From a checkpoint of a small autoregressive pixel model: 20-pixel images, 13900 steps.
Rows from block 5 of a small autoregressive pixel model, named by matrix and row number. Rows with one number belong to one neuron. Each number is 128 + 32 x the weight over its row's rms, rounded and kept within 0 to 255. All counts start at 0. Numbers have three digits each.
After each neuron's rows are labels from the 100 images, of 14976, where the neuron reaches its largest size: "responds to" is what is common among them. Only what is clearly more common there than usual is listed. The data: retinal OCT scans (Kermany 2017).
# gate: MLP gate (model.blocks.5.mlp.gate.weight, 672x256), inputs 104-155
# fc1: MLP up (model.blocks.5.mlp.fc1.weight, 672x256), inputs 104-155
# fc2: MLP down (model.blocks.5.mlp.fc2.weight, 256x672, transposed), outputs 104-155

gate.611:098184183107084118099115171160141131190145088122129097083130159085127155147149091104147193188126124107149146076200111126103098120119130090118126152102081144
fc1.611:115144158120122139119107200092057105180138132145128118100128136172085099159123054126118037116128094073083125136160124136060176131162144132103156091141082152
fc2.611:117113199182143172114143135087151082124107058138093106220149147154154144074139130063168142074115087069078143075063107120126109085109212186134155135132164113
responds to: finding: choroidal neovascularization

gate.211:121125127146117101113136129127121152103160099094115114119158081118121148164144112141138146194107056131125110095132145170187143122103093150102114134094099106
fc1.211:130120097105109147133102116093149117127116102105155135149151105132085105119152139105166107075177150113107194108132139147149130191150144154156086147116097150
fc2.211:141152116105159136137092123061165117165097189138117116201116160142105091118142196097153102104152077099071152170162153115164153205145109133101168161143048066
responds to: finding: choroidal neovascularization

gate.167:124123125158138175123171123136076133105098075058158128176102092132165079174093127124145147110149161168145098168097102103169116148116097124120099122106111186
fc1.167:125096178173173065124086116105171103097149140104162148114119149101099202183153124186127097120161089114092159137115145160168106091165127179074155103138120168
fc2.167:116177113089142123099094112153158108117173142131116136081070091153158153145180070096129168114126092075129138154124129088148133114117106105143109161145122193
responds to: finding: normal

gate.658:065093127116162115173104108064116095162123112169167091161124131132106105159126151109102151104145092154091108112184102205080115134168184110149141083132131149
fc1.658:141147140085114146133119155071113149164128141126154060084100113165178169147135083133149176128076114138166081146132087165114082063111155164110087116108113116
fc2.658:123097154124142143120074168148147034095110100107135198147145099180114140154150118132113117122147181059131109142087146098148120172087169122069167166166125177
responds to: finding: choroidal neovascularization

gate.518:101124105148102163182082157189113168114143166059071089095146159131142150115128183166058124085125103103184112139159203174081118165109185161079124148082200107
fc1.518:124116096105095139144117110163126103175109195073205075160100090093112160125161102173092149080183061097161144145103103124060125107155126148090076107165137167
fc2.518:120163129122136121114126177052128098097121134135134063131146155124117110092141089131136125161156099106147108128148180130132125191112193122043077180134114084
responds to: finding: choroidal neovascularization

gate.19:130141133107165087146137122039158136178168127139044159147143113122133136172166126106106107150194122147097197173117098122090143119187084089148103140115131116
fc1.19:121129117127118107113149160176166125145125098060153151120067155117125171113099041135104116116143100124100105104153113100122136122130100182148152131123132184
fc2.19:087148083143108110141140104097130227168066113101134173119114179095125176130124140146106161134162117134146089081137132134081185132228077142151143202101099122
responds to: finding: choroidal neovascularization

gate.128:065127057201135126152193136152118141099171161149106098126097189134100151073150154163110139110137165126060122214091122104180105124133074048142142119100126120
fc1.128:104123128110153067167172134096180187092050148126157173126095080210123168167094098144135086140187088105138143120093127094165149122135150148105163105179120105
fc2.128:113141109155113139091101185150131160119145161114124143134109164131193099138147165131075197124088114134169123129120181135098160125165146131085093114123137110
responds to: finding: diabetic macular edema

gate.533:116147050127117135187150140164116092133158130129150125154141103124138142151118163157143099146122150151134115096151148134119171159100172164099115147090122165
fc1.533:103100148124157203152121186118165156164093061115138147099147122127209131124144105107095104148130103123094096144137071153114126107160105122085105198164184086
fc2.533:155089128165077138155150148161079126151115143145130133092131075106115176141123124209113053173162080165144122104154087134081059076112158084098173180102155090
responds to: finding: choroidal neovascularization

gate.323:087117089146126110116142074077126156148138156126100147139113191160170129133116110144123169169148171153087097142136123188111132159108084073105114070129152117
fc1.323:045104122112117107144141096127136142136127147148124144133157163134169129189104116156147178127098202151066125105091137122100111093088127160136114157158168132
fc2.323:131084158091112115108060126186060081197150117111140080144107165134128126161136136164149134127115081116111189091147193135165182150117155119142145108055099112
responds to: finding: diabetic macular edema

gate.626:101140154083144163105106142166094145199100108148092056125113098054158110160113125107088122168110112169093128023102117151129088148107177135161120115148145158
fc1.626:142137147108140064122163069101109115134151120155152136165121131142121188078193140086130112104142115153108127149138136151119201133178168066164131123090114109
fc2.626:114080162152082206140106170161140136170169114084075223118108143142124208025077177137102086132141154128076111175089141102099188100168168138099104100096098115
responds to: finding: diabetic macular edema

gate.494:142106112154076133131137119096102110115135115091105080091097141174151080157092135069169096203130177151139090122150159170168114143190176072168128137135145136
fc1.494:108143094180176095180126122165131116159127087113114136169131129081113168084145132128171168176152139145107150118168141100085070152156169120148126105128154153
fc2.494:089148131117116145134120104131129162141082153117115100172147062133131106109110099169093099129117146117124139109148121076185099111159136173068114111137135054
responds to: finding: diabetic macular edema

gate.347:122135103123095086080142108086161125149110172114152085108179180162123198171054124161113128110189176132061162160111217093151187094156090112108135104105148153
fc1.347:135117144136101114087222107151120085144074180163156171114094137155126187204121117137098122176144121111091119157181134154117165135142164054118162085172063108
fc2.347:114163072157113139082112192157142121115057157154143147115157103134134113182180087127126107181152088042131135161158156136109160156110135140101170163101078172
responds to: finding: diabetic macular edema

gate.219:134137123117092174102149118184117102157172208113176115144132145122138120110121151078178177120131114201074114092073065125104118096114140143144131122113089105
fc1.219:155136133156068129129130114117060113122157092095167104142110128110154099134091127135112169134100104122089171121128141082112146059141139157145118091078148145
fc2.219:145126136130147091095093118049123160114124100184114143117132137167157092119131158128139099154071131133143161189164130114130135193170178183169158149099131183
responds to: finding: choroidal neovascularization

gate.94:114098145147094175145065075214134095151167106221112122142148107118140096168122131132136138126161149159106090067138113154167111103163090094115166171115116176
fc1.94:147147111145154160068069108181159149120113123143042088152134135138172081132087150171137142120150163114170135092130120142204151063138153106166157080092079135
fc2.94:103077114090184134104151136161103180132129108141128193158104118118104108086119169176155140123155094067089160158126134108161041049159128162095153129177108092
responds to: finding: diabetic macular edema

gate.82:087098134111083156077058101085169130135113120102166106117101086126123132123129140088087103151146151128104165095155087125136160100125129132198173135077164151
fc1.82:108123096121149134153097171126114199124093139096226130116144145161076110151073139100152155143081182148154161111164107138112120100180164133123132110088138146
fc2.82:128109198101167143097128191118104107122069132162145104172117100090118096176076151174113211112167155092116160152159138139163081155185108111074176122137038114
responds to: finding: choroidal neovascularization

gate.467:172138154126166153177096130100142185169132123128145106090079099105110148126092115076127158120160080145136128123154095141115140114142156155126127142142154119
fc1.467:070161164172083115096149140172149153086118126090097123126182120131140136116120093194088151122110122175125110114148138142106112076120125124124138096120118094
fc2.467:121120091108138121134122118119109085110159104156151116164103132125146090133102176042103113159158159094139126134120138139146139144117127131079119127129132179
responds to: finding: normal

gate.547:172107172174125100169149105105157097148074087124109133071118098156144165159042102123145139168082131105084103106127137108137144149108173060068147155153158125
fc1.547:154134117086088140075114153087157098100161136081145142124101160140140115088091133059093167097119118114125124229168143127106108098110130143122121112120121105
fc2.547:179125097133082086110123140110149163094114179091145165101139090122145120125113168133162119140129166118087101102196083075116072133069072064196089077146153093
responds to: finding: choroidal neovascularization

gate.379:090124157115198155145168069092093138098130121143082130125151110098168175149149132150086085116147131160167158175082047133136134123157115155100168096124097130
fc1.379:184127053174162058151117095164076162122108129099157047192122119136155106106104146162172068116091154130133132110127141110153135102110133140089074127133120102
fc2.379:141156121112180133167101117152137104119146122140111078095113135135164129129096118129077111109068137173137084012065099145142118095090110155115105157142098140
responds to: finding: diabetic macular edema

gate.280:155103114169087083124141059104181079094100100130078142117160124110154130181171106137146082126157156141144065069142196105090177120071122122114141151174057128
fc1.280:163113143105077100114176154141172119154180149135108156102143125068206128098174144124148170060159102147089076163107178125106157153102076123129115091152115140
fc2.280:147107147145112101112172067177076105109094127075122117120091173065122106125155164127125092132095070129172107145133166083128154088167115116134138090139091136
responds to: finding: choroidal neovascularization

gate.143:127139127151174097085094131150090131117129118162148174139108110172162209132132171213160156093137155080083093148131177115155146109121112157165067095111150140
fc1.143:101140138147110103066131100118093111144087103175136121131145157068167082205077133107111215122136133083124129166120136134122200126132089131130107128087146142
fc2.143:112158134106102132194157110094112143096112146189140162137082099156143171103166097078124081106094098173116165147142117111136157048123098158148095177165127127
responds to: finding: normal

gate.632:174148120112139117095139057158151189148097117101184135097095107128131149125066070129134146129126137181092091158132188160109164117117066141096137090092154181
fc1.632:128122178133172131155166128113088178099163112159037166108127068112136120117169103121072091100148117116152168131139146179132152130087103147155109162136181108
fc2.632:132075113160101085159170099112114122076168096139127159116164101121088101110170083122094109106199123111116138103131134111013051080168135124134103111106155243
responds to: finding: diabetic macular edema

gate.607:156126112123113125114113147168111147157180137149139129182117100088154175112120163083087151135185108143146140119138204115166106084182119115087184147051061109
fc1.607:195139107109120063107166077126167120118154116210183141192150075160171178074153091142152037147208099130154113094158152154166183141091148093154174120110109122
fc2.607:176161099090093133154171122130132161128049118095162150069138120148107128134080067127126111115175165087148132130178138099163177130120106150086059127162167171
responds to: finding: diabetic macular edema

gate.536:147097148148097078138106184150102107119134127183138176118123131152100085112108163106101165181140108167133122183090175139120132112087152122161144173086151152
fc1.536:081074148107108148127139114086112137146179158120139134152094164128172149127139186194099101142109139127100115133127129057098100126143097160142104104111087123
fc2.536:090089118121133080192102119108109104145114155100154076097113159171161115185122148112094154134149088135161122089112151088135115119077141110054140150124142210
responds to: finding: diabetic macular edema

gate.358:179139133178116067127110139114113122173153153110130115078185122127110173092154126102178179134155144057157084140153143153088110110163115047055107156066122185
fc1.358:125157144083084153114092171101141086161179162053097093173183116154111144096140113106117150158093112103119120156144140116142090138121147080074115177126146126
fc2.358:038134144113106195095127158137172098106103063150161124173151201094144088103151164109083153087141150157146164132111062149132131128144153134128105183102111111
responds to: finding: choroidal neovascularization

gate.297:132120165111126163121125192180143080108156084117105108096093112119180106117116044100060158141061193138090062140106088083130142104175117175124106167150179160
fc1.297:139156132090069153171073096104143104073150171100185104175128152146128094109100122161150188195152159142124186162147103159097116075138153093125113107180102160
fc2.297:171180127118147138164157123108104172164157140123142121154159134104145159158131132148075128166110059126166151127089117088149140094140145206166075093186127123
responds to: finding: choroidal neovascularization

gate.568:160143094129114147166095105168133104161164098125100149125137153102117125129162111110084134118129135138107096104094102110198163176142123125174165149029156113
fc1.568:148105089131079131086190079073115113154109102177108101108127159080107196121149095158088126098215080169105107073162128182178109139137119127094137155090111159
fc2.568:154156123158177117093134127083125143139138157093148079077123112162072122128137131138148112180138143110133133133155101126088100150142157153088155092137082144
responds to: finding: diabetic macular edema

gate.647:061131099133124104151137103202163173165126144116055125187065162091126133150138100158125147118170094152125109087160127172165145108160139108147162100095132124
fc1.647:163139128091170201116127072197059116121146106194092115110060157078156061086127122163124148107113113141075127141086156148124091145096116160143172189091172080
fc2.647:077160169123128112116116130126104157142101086142091093181163192074140085106119150128084115117175118104070154135060135147136145076214106099124182144119134165
responds to: finding: diabetic macular edema

gate.281:146108181190095103211142093094153131158056177122113158132108123151097071086125180133117150173115118102134162129195154121193076190113122114140097123141071146
fc1.281:075158081113154139165108109104127148106148146130129111110131168103171143174147157130141105202104106060077159125112075157137148144116148188138098118136119184
fc2.281:133135142149134110171162080100127126083128119146112100142111122155108155130131140108191058123129133074151193138131157118144128134099087171141112122083118073
responds to: finding: diabetic macular edema

gate.283:171139136132109175110136117145092149153118109170158121196112120127154190179132118075118162146174127105136164122109141203167087115132134150106149180109081127
fc1.283:073112141131103118142130160110117091162128146172111092088114120153152107130114153129108150107150109116135101144116138128177061088077073144094130147129074210
fc2.283:074116115103126128118165153101098074149163140139136165099140079094120125155145098102172080091136126141161164095118115132158100071046129082119111119141132170
responds to: finding: choroidal neovascularization

gate.62:150106163169100171141119120136052110113154125111113104133132162103118153087056122093155137168180161185131171186173120142097096101074115166086121137154100159
fc1.62:118168186165106106187147127096106152114131106113164168135094119124135104138172136142127197142185194141123081112158180125150156127112099147164086076078147135
fc2.62:211113174135118107089132140062157176136122089118103132136126164086143125158164122144120195152130131122176090140131139134096148156143112135158112140096074153
responds to: finding: choroidal neovascularization

gate.558:144086124122122106132144058148061164135139107104153108133150176112086109119148165113112095165121095128066086127153124150136133143130106103159114102127099133
fc1.558:078137185158127103093156134131115108129179129126120071108215083127138167174224121129090139107085144135155159149172069106093167164104106115144125088118159076
fc2.558:173152125080148091127154061216156123122173079051159086159149073160127172126144115078127157109134151107150109106076159101176081138074106102080111141153116177
responds to: finding: choroidal neovascularization

gate.253:120113137175140107112122113110083165095200128136101091069104181184123126099051135128132135127109139096121102114135071105176121137171160189109098155129152155
fc1.253:136149087158132131087121101125139183117118105112147120162081094082153077121168146098084099100137090120118116149143208108126120134086096110154147126119154060
fc2.253:138139112107124140084091157191152102122134060141127122134127135180169104101143144100133192136092175118140171143150104113166149135108101119108182141073067132
responds to: finding: choroidal neovascularization

gate.519:107151124153113130149147110144109150098135136155138120144159108166094133169112110165118165137130137083156164079155103137113143114130083122098123089059150174
fc1.519:105103141068153134120110073105164148168143159100148101149081181133093160099115117139072139132150068115154105154162156099149196123186129086150140121157144148
fc2.519:074168121095143106126101135053133046108099151114113116072099203144168096084081133051166147074121163124194101217172166149091190153115134085134158174142119138
responds to: finding: choroidal neovascularization

gate.64:114145126136117123081149147127145133098148167183122126139066126149184062146127147169116166127124168123098089097129126127163067121077087144207010098103121137
fc1.64:126128062149089143125095133160095150157109138094102119100129216158150084150111193155073082105139127079144162124073131166136138156087143129112174136122115143
fc2.64:152099113123159103151132154149139096157107133160157145150118143124153070160159111102128117155078134158122119154127177111154093132158173106124123164136142091
responds to: finding: diabetic macular edema

gate.169:148144151083162147160088149140070137167136066095161174176142141079114133130095145127077138158133127120094083114101138079186091113116153152099095189091139156
fc1.169:179110114130118093105177108143133121138133147112103087061059064125130124185126116123171130160118133116142107110098137185133123091050168055082123096150165184
fc2.169:093169124086166138127110081130144104143141141063097155028147124150149135136082136205116103106123126092135176136110168097133162134145113141160101101159086173
responds to: finding: normal

gate.249:104115128134130127106097105154101132109104074137071133149096096184124096128138161105122142142126085113151156054075162110143115166123170187161152170179125118
fc1.249:139145119155106097134167141121128135175158187107085123140108061116085149101196115167126121121139084093115151115088184151137173078173106142130129098136178122
fc2.249:119139082067087101128086160118137161101182136093121172092089079175124084135138107113105123141170062108148135153077157131130134088149112093175073105097155160
responds to: finding: diabetic macular edema

gate.229:127151179126143152125103100176092131115169138113169066081123163116157164110108111130150101071098090095143151115143150135128114114165148220078146124148092155
fc1.229:106116118131108226154127193119177134140154120189143105113160161100147108129117130101195115159149132162070089119149170131123061167115134139138151154124137083
fc2.229:106113111137086064129135074107070099096102087134151177117102117098158083174084135166122107112112076144183158154084122109143124095196088106119140126114158072
responds to: finding: choroidal neovascularization

gate.206:110128143127079127175140146146176126107171201111146137178136099166076114140111163143117150088173093142127161130093144140119117137146186173143105201102094090
fc1.206:163146126112194140105094149167176139083135107125185081093130106147061084146076107141128135155117091146129120124132130106025101079133157169140105161128141099
fc2.206:084141153069149135209115133123144127078150100113134140143110136096094109116113147161142084179135142139082109164082128129064134128117150122144111105101209105
responds to: finding: choroidal neovascularization

gate.654:174164161088129147087148067133221153139169168151095165159108130135060145095123172130105089129133102087110122156140099124111114111124131174127146109143101128
fc1.654:141094103176126056130119148109070136112093122158185125126153118149132102105149123170176169121094127178118176139154125101185073095096141146204158161149139098
fc2.654:160075152152153110102119110119210076105127115086138153150175127100100130061107172156142177107098123144130060160164082102159111052121097056145113142080132154
responds to: finding: choroidal neovascularization

gate.369:073145105099144132088103099144159115093152120143154117184119162176088127191147155108158056100166172177213062098187162085156135137076129156142113149119165103
fc1.369:166142136141139078162202166101106108122157095119059174180123142117116141081104194169163132138099102150093112126071104145179094141092136099190102090132117132
fc2.369:115145118124097133156157167117107163142170192122106160110212160131114089122116117031129156155145147135143147129148148127114151150068181137143118163046150181
responds to: finding: choroidal neovascularization

gate.1:091172122168106100172175111112133188154091124137196107103147129145121104052066121172106159169118184161083116160154155063128082136133087103174132122082116132
fc1.1:144162101174125138155122081100142117101115113178049142108159065124178087181141148090157105197093111092147116119152085124109139112149128120081104130093103097
fc2.1:089140032140126212133127127152097116111149095080125080095134113124086065144096125162176117141127131129180104136142157104124138176124084158075129103111156168
responds to: finding: diabetic macular edema

gate.414:087080171191104186130181122154137150130108133112089169143136076116096149179130161142126109144120127132110152125118164138107134148131117123115104114134073145
fc1.414:176146121131067144153115137111161104144103095159193136097160125114099080053165052149131082142096118123146129124145099117171094095155102146166214168125119112
fc2.414:144132137101136130111058136165161129094170069118164090084161153129173104123101125111117057157130120088113071129138130109058129147136103106163153104105124160
responds to: finding: choroidal neovascularization

gate.123:102127149164169135097090078135098115087145092074130134093087126142159130115149124122135072150194163228197098188121194124153164173227150119173162134132148140
fc1.123:136117146111115124141112140105087151149100109216091118146110136089127084146122136146122159073133167069159167093137095142073165104094144146130112159113089118
fc2.123:085119142106158118125178111142128155107149157105167080154156072100109063166168074117178076121118125078126155140057137111102092147096143138123132069128068173
responds to: finding: choroidal neovascularization

gate.418:038089127127117155177133140132077055138088117123101132130126157128117130084164139173174148112144144127105097162128104123140088121144149178124119183101199152
fc1.418:129156146137065125120123135142196147093087099108127088102119112131108127143137108156075107128111139140124140065102134111136105153184143134111150176159136066
fc2.418:078170100105114110154151164165120141129194160100086099078155159151139145150133084169121138193141132160095030129063101162136143088154133147178112103100168179
responds to: finding: diabetic macular edema

gate.410:106161151161087084097147120092080145126200179102114139126110151130125135140111131102164086167084126109152131164123162193104127100111139164111144139110154098
fc1.410:093155153155103097157079104163096141142174102080117158106151126090158183105150123136107109117085108109132157157109124181140085106102131131096148139116145146
fc2.410:140105140151102116110128128144093129137134111150124088152106142073133147160148141067120154127126073140187161159128131161108089087114162123115167079131105197
responds to: finding: choroidal neovascularization

gate.651:190174105161142192120100084110092149133069125167094130177150148184070091212119091110143129134128127149126181120177112130125185067140125130120143111115066148
fc1.651:148136118145106153131051065125108091090129077124105118145121170119141087165143058122122124107138139104117151149123147141100157156150151156121108114143092113
fc2.651:096146168088150108145130111093125090134135102169149108175102141117098167162106186162165146077176159110121108129163136178112217137111190112137139060130065084
responds to: finding: diabetic macular edema

gate.614:145096125053125109172076098106103123097168146152112117141080139157161054122182094113151142109190106156105164104135083151111102107101207175164085117089164146
fc1.614:070079131145118100121160168184077133101157077151136108086079087042100164099112124115150123131113158103119126142137118141140165150131096143121119117140110146
fc2.614:090121142057177162183150057137171092163107178150084142119157171099204123148144109076113099092114173133157102100150119116121198162069202075105075160110163193
responds to: finding: diabetic macular edema

gate.635:194166149171146119119068114094194137153138126086080119154171146087130118124188127104119104150103157119083105159184139179040108132114100150148102090120083111
fc1.635:137110136175091190152129117107150130162179147103088074183177129128153128158115148106151097118149115165131145165127127115100105109201164158127173134137138118
fc2.635:085114112121200139112127148129145118154098122115130128147114171125112087122159141171129136146119124093161144075024135099148061120108180139133144151137247121
responds to: finding: choroidal neovascularization

gate.370:168153169113140095158171168145126145156095086119163109145156074095057143136147161162053134161159144122103118139164154109134168164150093174160165142128102136
fc1.370:153118098138071100138088142132160081122148137123156174074132098159121136209122160143141125129116153085152079100178135141130150154087127104082064157134135111
fc2.370:095147106118133168122084171163118121148094107093192144077096093113142127136074166087138135139147151155186149102142148126134142165136094130133128138137137203
responds to: finding: diabetic macular edema

gate.392:084093091076123071149118076131121142134122077178154203101112127183156115124130159096122085117142141148134152161073100159160090179115161142131093158101082122
fc1.392:124087177112132118149156150050166070059093081162124109139151160138158063074126083119173061134155178158164162115165107174143135132054185165145142058129096069
fc2.392:109097153167176143142123129200086124130173075114149161130137091121201146090106102114099165103137169153116127094142111143102103147142101142182108109158118152
responds to: finding: diabetic macular edema

gate.284:120103122088151123134142147162113156156143081140122094155112097182135161132134179127155096158120132095099140143122087166138116156100139150101182184154124148
fc1.284:128118155149049167161147162132150123126054133068124117148183139165139116225134109058087218089160153110233089133113141136139111181117129169137113099146123119
fc2.284:118092156070130158154129134177074120132153163132130121144131165127157163199151121059107167162163101145114110122165119112173127113074128135098126129096132155
responds to: finding: diabetic macular edema

gate.202:114162128139117182202156105160123158091136167079117084158135172104145165107129113140100130148108119140136118161167157104147140137153127057161145119164116116
fc1.202:147136135160115107109084068092117148157112119147151140085130132116177077102122166131153140124150079106151159142085119138166116105097097139168071081094142083
fc2.202:128142094095215083167094076073149117134125138079130147112133150174154140159110170106123121109122112144103154186177135118146138136185062090131105089199126160
responds to: finding: diabetic macular edema

gate.46:110114113113127177103104121071052156114110151089072109132138129106121078065131161146093118133174109107132162150116119186137078107073134166135153090125065119
fc1.46:131161177103140117155047111098145153119104111069128183095096112069073129121097164149073082125131147144105055080124106139121136155160135165091146181149128135
fc2.46:115124110070121090135098140118147149141144170132083126132107106151070115107118178048171104083125090083081120061096162102130208109152102109115110158150152169
responds to: finding: choroidal neovascularization; finding: diabetic macular edema

gate.487:105115164136130121117154145112107125157116186144067138151107081078103134113147112195101156130082153140160107127199155148152143183142059192144187173115134149
fc1.487:148148123150109081167122137125132185120087101125126140184125104110134133162153152089057101146136091129105126153125139132207116102119139100129134148146155163
fc2.487:161182126156075086153118132080140168113122130094139085059161147118088168133180156090111105113125093107087156071096076156174136183050187066114111143063165117
responds to: finding: diabetic macular edema

gate.314:113171072098115158157190173158097114091136112103120099152156132138168130088067101157151120175088162106148172108109107146190134150154147084096131133171147189
fc1.314:098127110097140153164152172144166122092089104082154073122193080147142128131031096156166157182099152115130108124087156130166069141125142076115135087122105116
fc2.314:123163107108118126141195178179170133133141176156148158119173107152126080093188162127141163182133117147077163209075143107146106090134105104151144120098100116
responds to: finding: diabetic macular edema

gate.436:158136120110099160100099213138137120152085127087121070121118133092090132186098131166123137109166147149173141146128206115139117140114155160139092150115169087
fc1.436:163131169145151139121105143122110132099147126151091155146128117088099135097176124101134111162129092131123164103116075148132150131121152058106143088090110176
fc2.436:133093164155114157115155135115158181094119096145152170178163127123108103099130118109108113146118128124091141205143070149081118131161154113111141104157138171
responds to: finding: normal

gate.516:094164083168108108204127159179151146135091055174109154131128107192166154164091088098108133107151161171155122131074160124129119131121119122174168088095113098
fc1.516:088087106135145161154152077192182087119171140095142148140151163128181148104137139121164096160180107143177170144127107141109113083107131118189167123139110101
fc2.516:106048106166137167144150147102147133160139110077133119130057061118101098127117131196119181130181200183164132184139136136089084058123056153159104146185130122
responds to: finding: choroidal neovascularization

gate.49:172137191188104140104097172077168167132116096116131128138110098134081097194116192121115146107132092117142115131142167107076046128164124145169151109122117137
fc1.49:109122166182104083169144096170082139130110109122123186142098122142113090165143111106111124197108119092112167165123130085146166118136138128155151137080078063
fc2.49:197145150179058137090147115107134160113138136119113063150126122148066089126161125163143144143134125083132115129139151137097041156118120187133205129128170096
responds to: finding: choroidal neovascularization

gate.633:126168089138044152141111071122081149120215174125147123163105100174117114130080144096130135119145143114194162109079105149112143016092101110127128110154122102
fc1.633:118130173130123121141096049123140097136142154085170099074119091126163088165140108063176132128137126132135149090150127183092126108130133153145044150211180121
fc2.633:108175110178174209151091136086120111086155092100197155184097116083119118136148119148119061135119123109114122204178128136111119122117137119171102104083149138
responds to: finding: choroidal neovascularization

gate.639:100108062141142172102146120110143095162094053132172160149122133093102146165113141102143180141137120108107147147150140136124103073151133157129097116118130094
fc1.639:204123128114131094150158101155198070115100147153102121085112090079156140099151106151123141114155105144137110119148205123142180177150107104156141171068082143
fc2.639:108137108107168128179102149128149130168060130148169105115086099123160089225168116144081132126137163155174144093170057143147161159156129144108148141179117178
responds to: finding: diabetic macular edema

gate.447:100156157143145157093155138161149124151122088160139112145159167139188150147096172127132151147097213131080106118118146068133089105111091159132108144078113185
fc1.447:172143109162078153140062135101076135133190125134092102138127132138199067066150131074076129063141143089203124110152099137090097169133143116169123126112129146
fc2.447:111092144135165124143108121162082144107077150187048115140083131177106114122134182167138130130141114104119150074142148072107110087150154110105131106102137187
responds to: finding: diabetic macular edema

gate.101:072116181090132126100104130140116095155097128147135096151111123115120146115084105159178154139116083136140132113120194163165135144111130121165137046145112129
fc1.101:177172184161131098103121099132107125149126098119149147157095127070116155084155069149091138127076130120132116143136144112165114079134178165096152124151115164
fc2.101:094098107112096151143127140140091066083167109144088060116144104163168180143065101095109150062113136157125170081137116105129113090130127167189141159122162255
responds to: finding: normal

gate.73:196131145138084093148098115126124112169121095203179120157128115146125187172158104147118101128106145092151107165158120117169086170122113097157119087154111183
fc1.73:133081139175124104126107148128136164111132119151109143115116170179029155201146178139148139133123209094120128175168178067135196101101082045137121131085161125
fc2.73:136166086121095146129181130184119158167173103079094186124136140118103103092127104089117126081105125082126114083164096136125179154085131155092177148148095051
responds to: finding: choroidal neovascularization

gate.263:070091110187149130147184128110108143124108179129128149129101117176144177134128136138104153122135121114127137165137103070134150107131126120117082096122110156
fc1.263:195136109074147091167093113151073096117115104122168101150154148101120125203136141105095153167075162080158060136180140174127060150108121123136124123233089106
fc2.263:099140175058133151145164097091170127136150121156112145159115105202120116107114143123152051198123160052088158127102065142126155164080129167105167145162116162
responds to: finding: choroidal neovascularization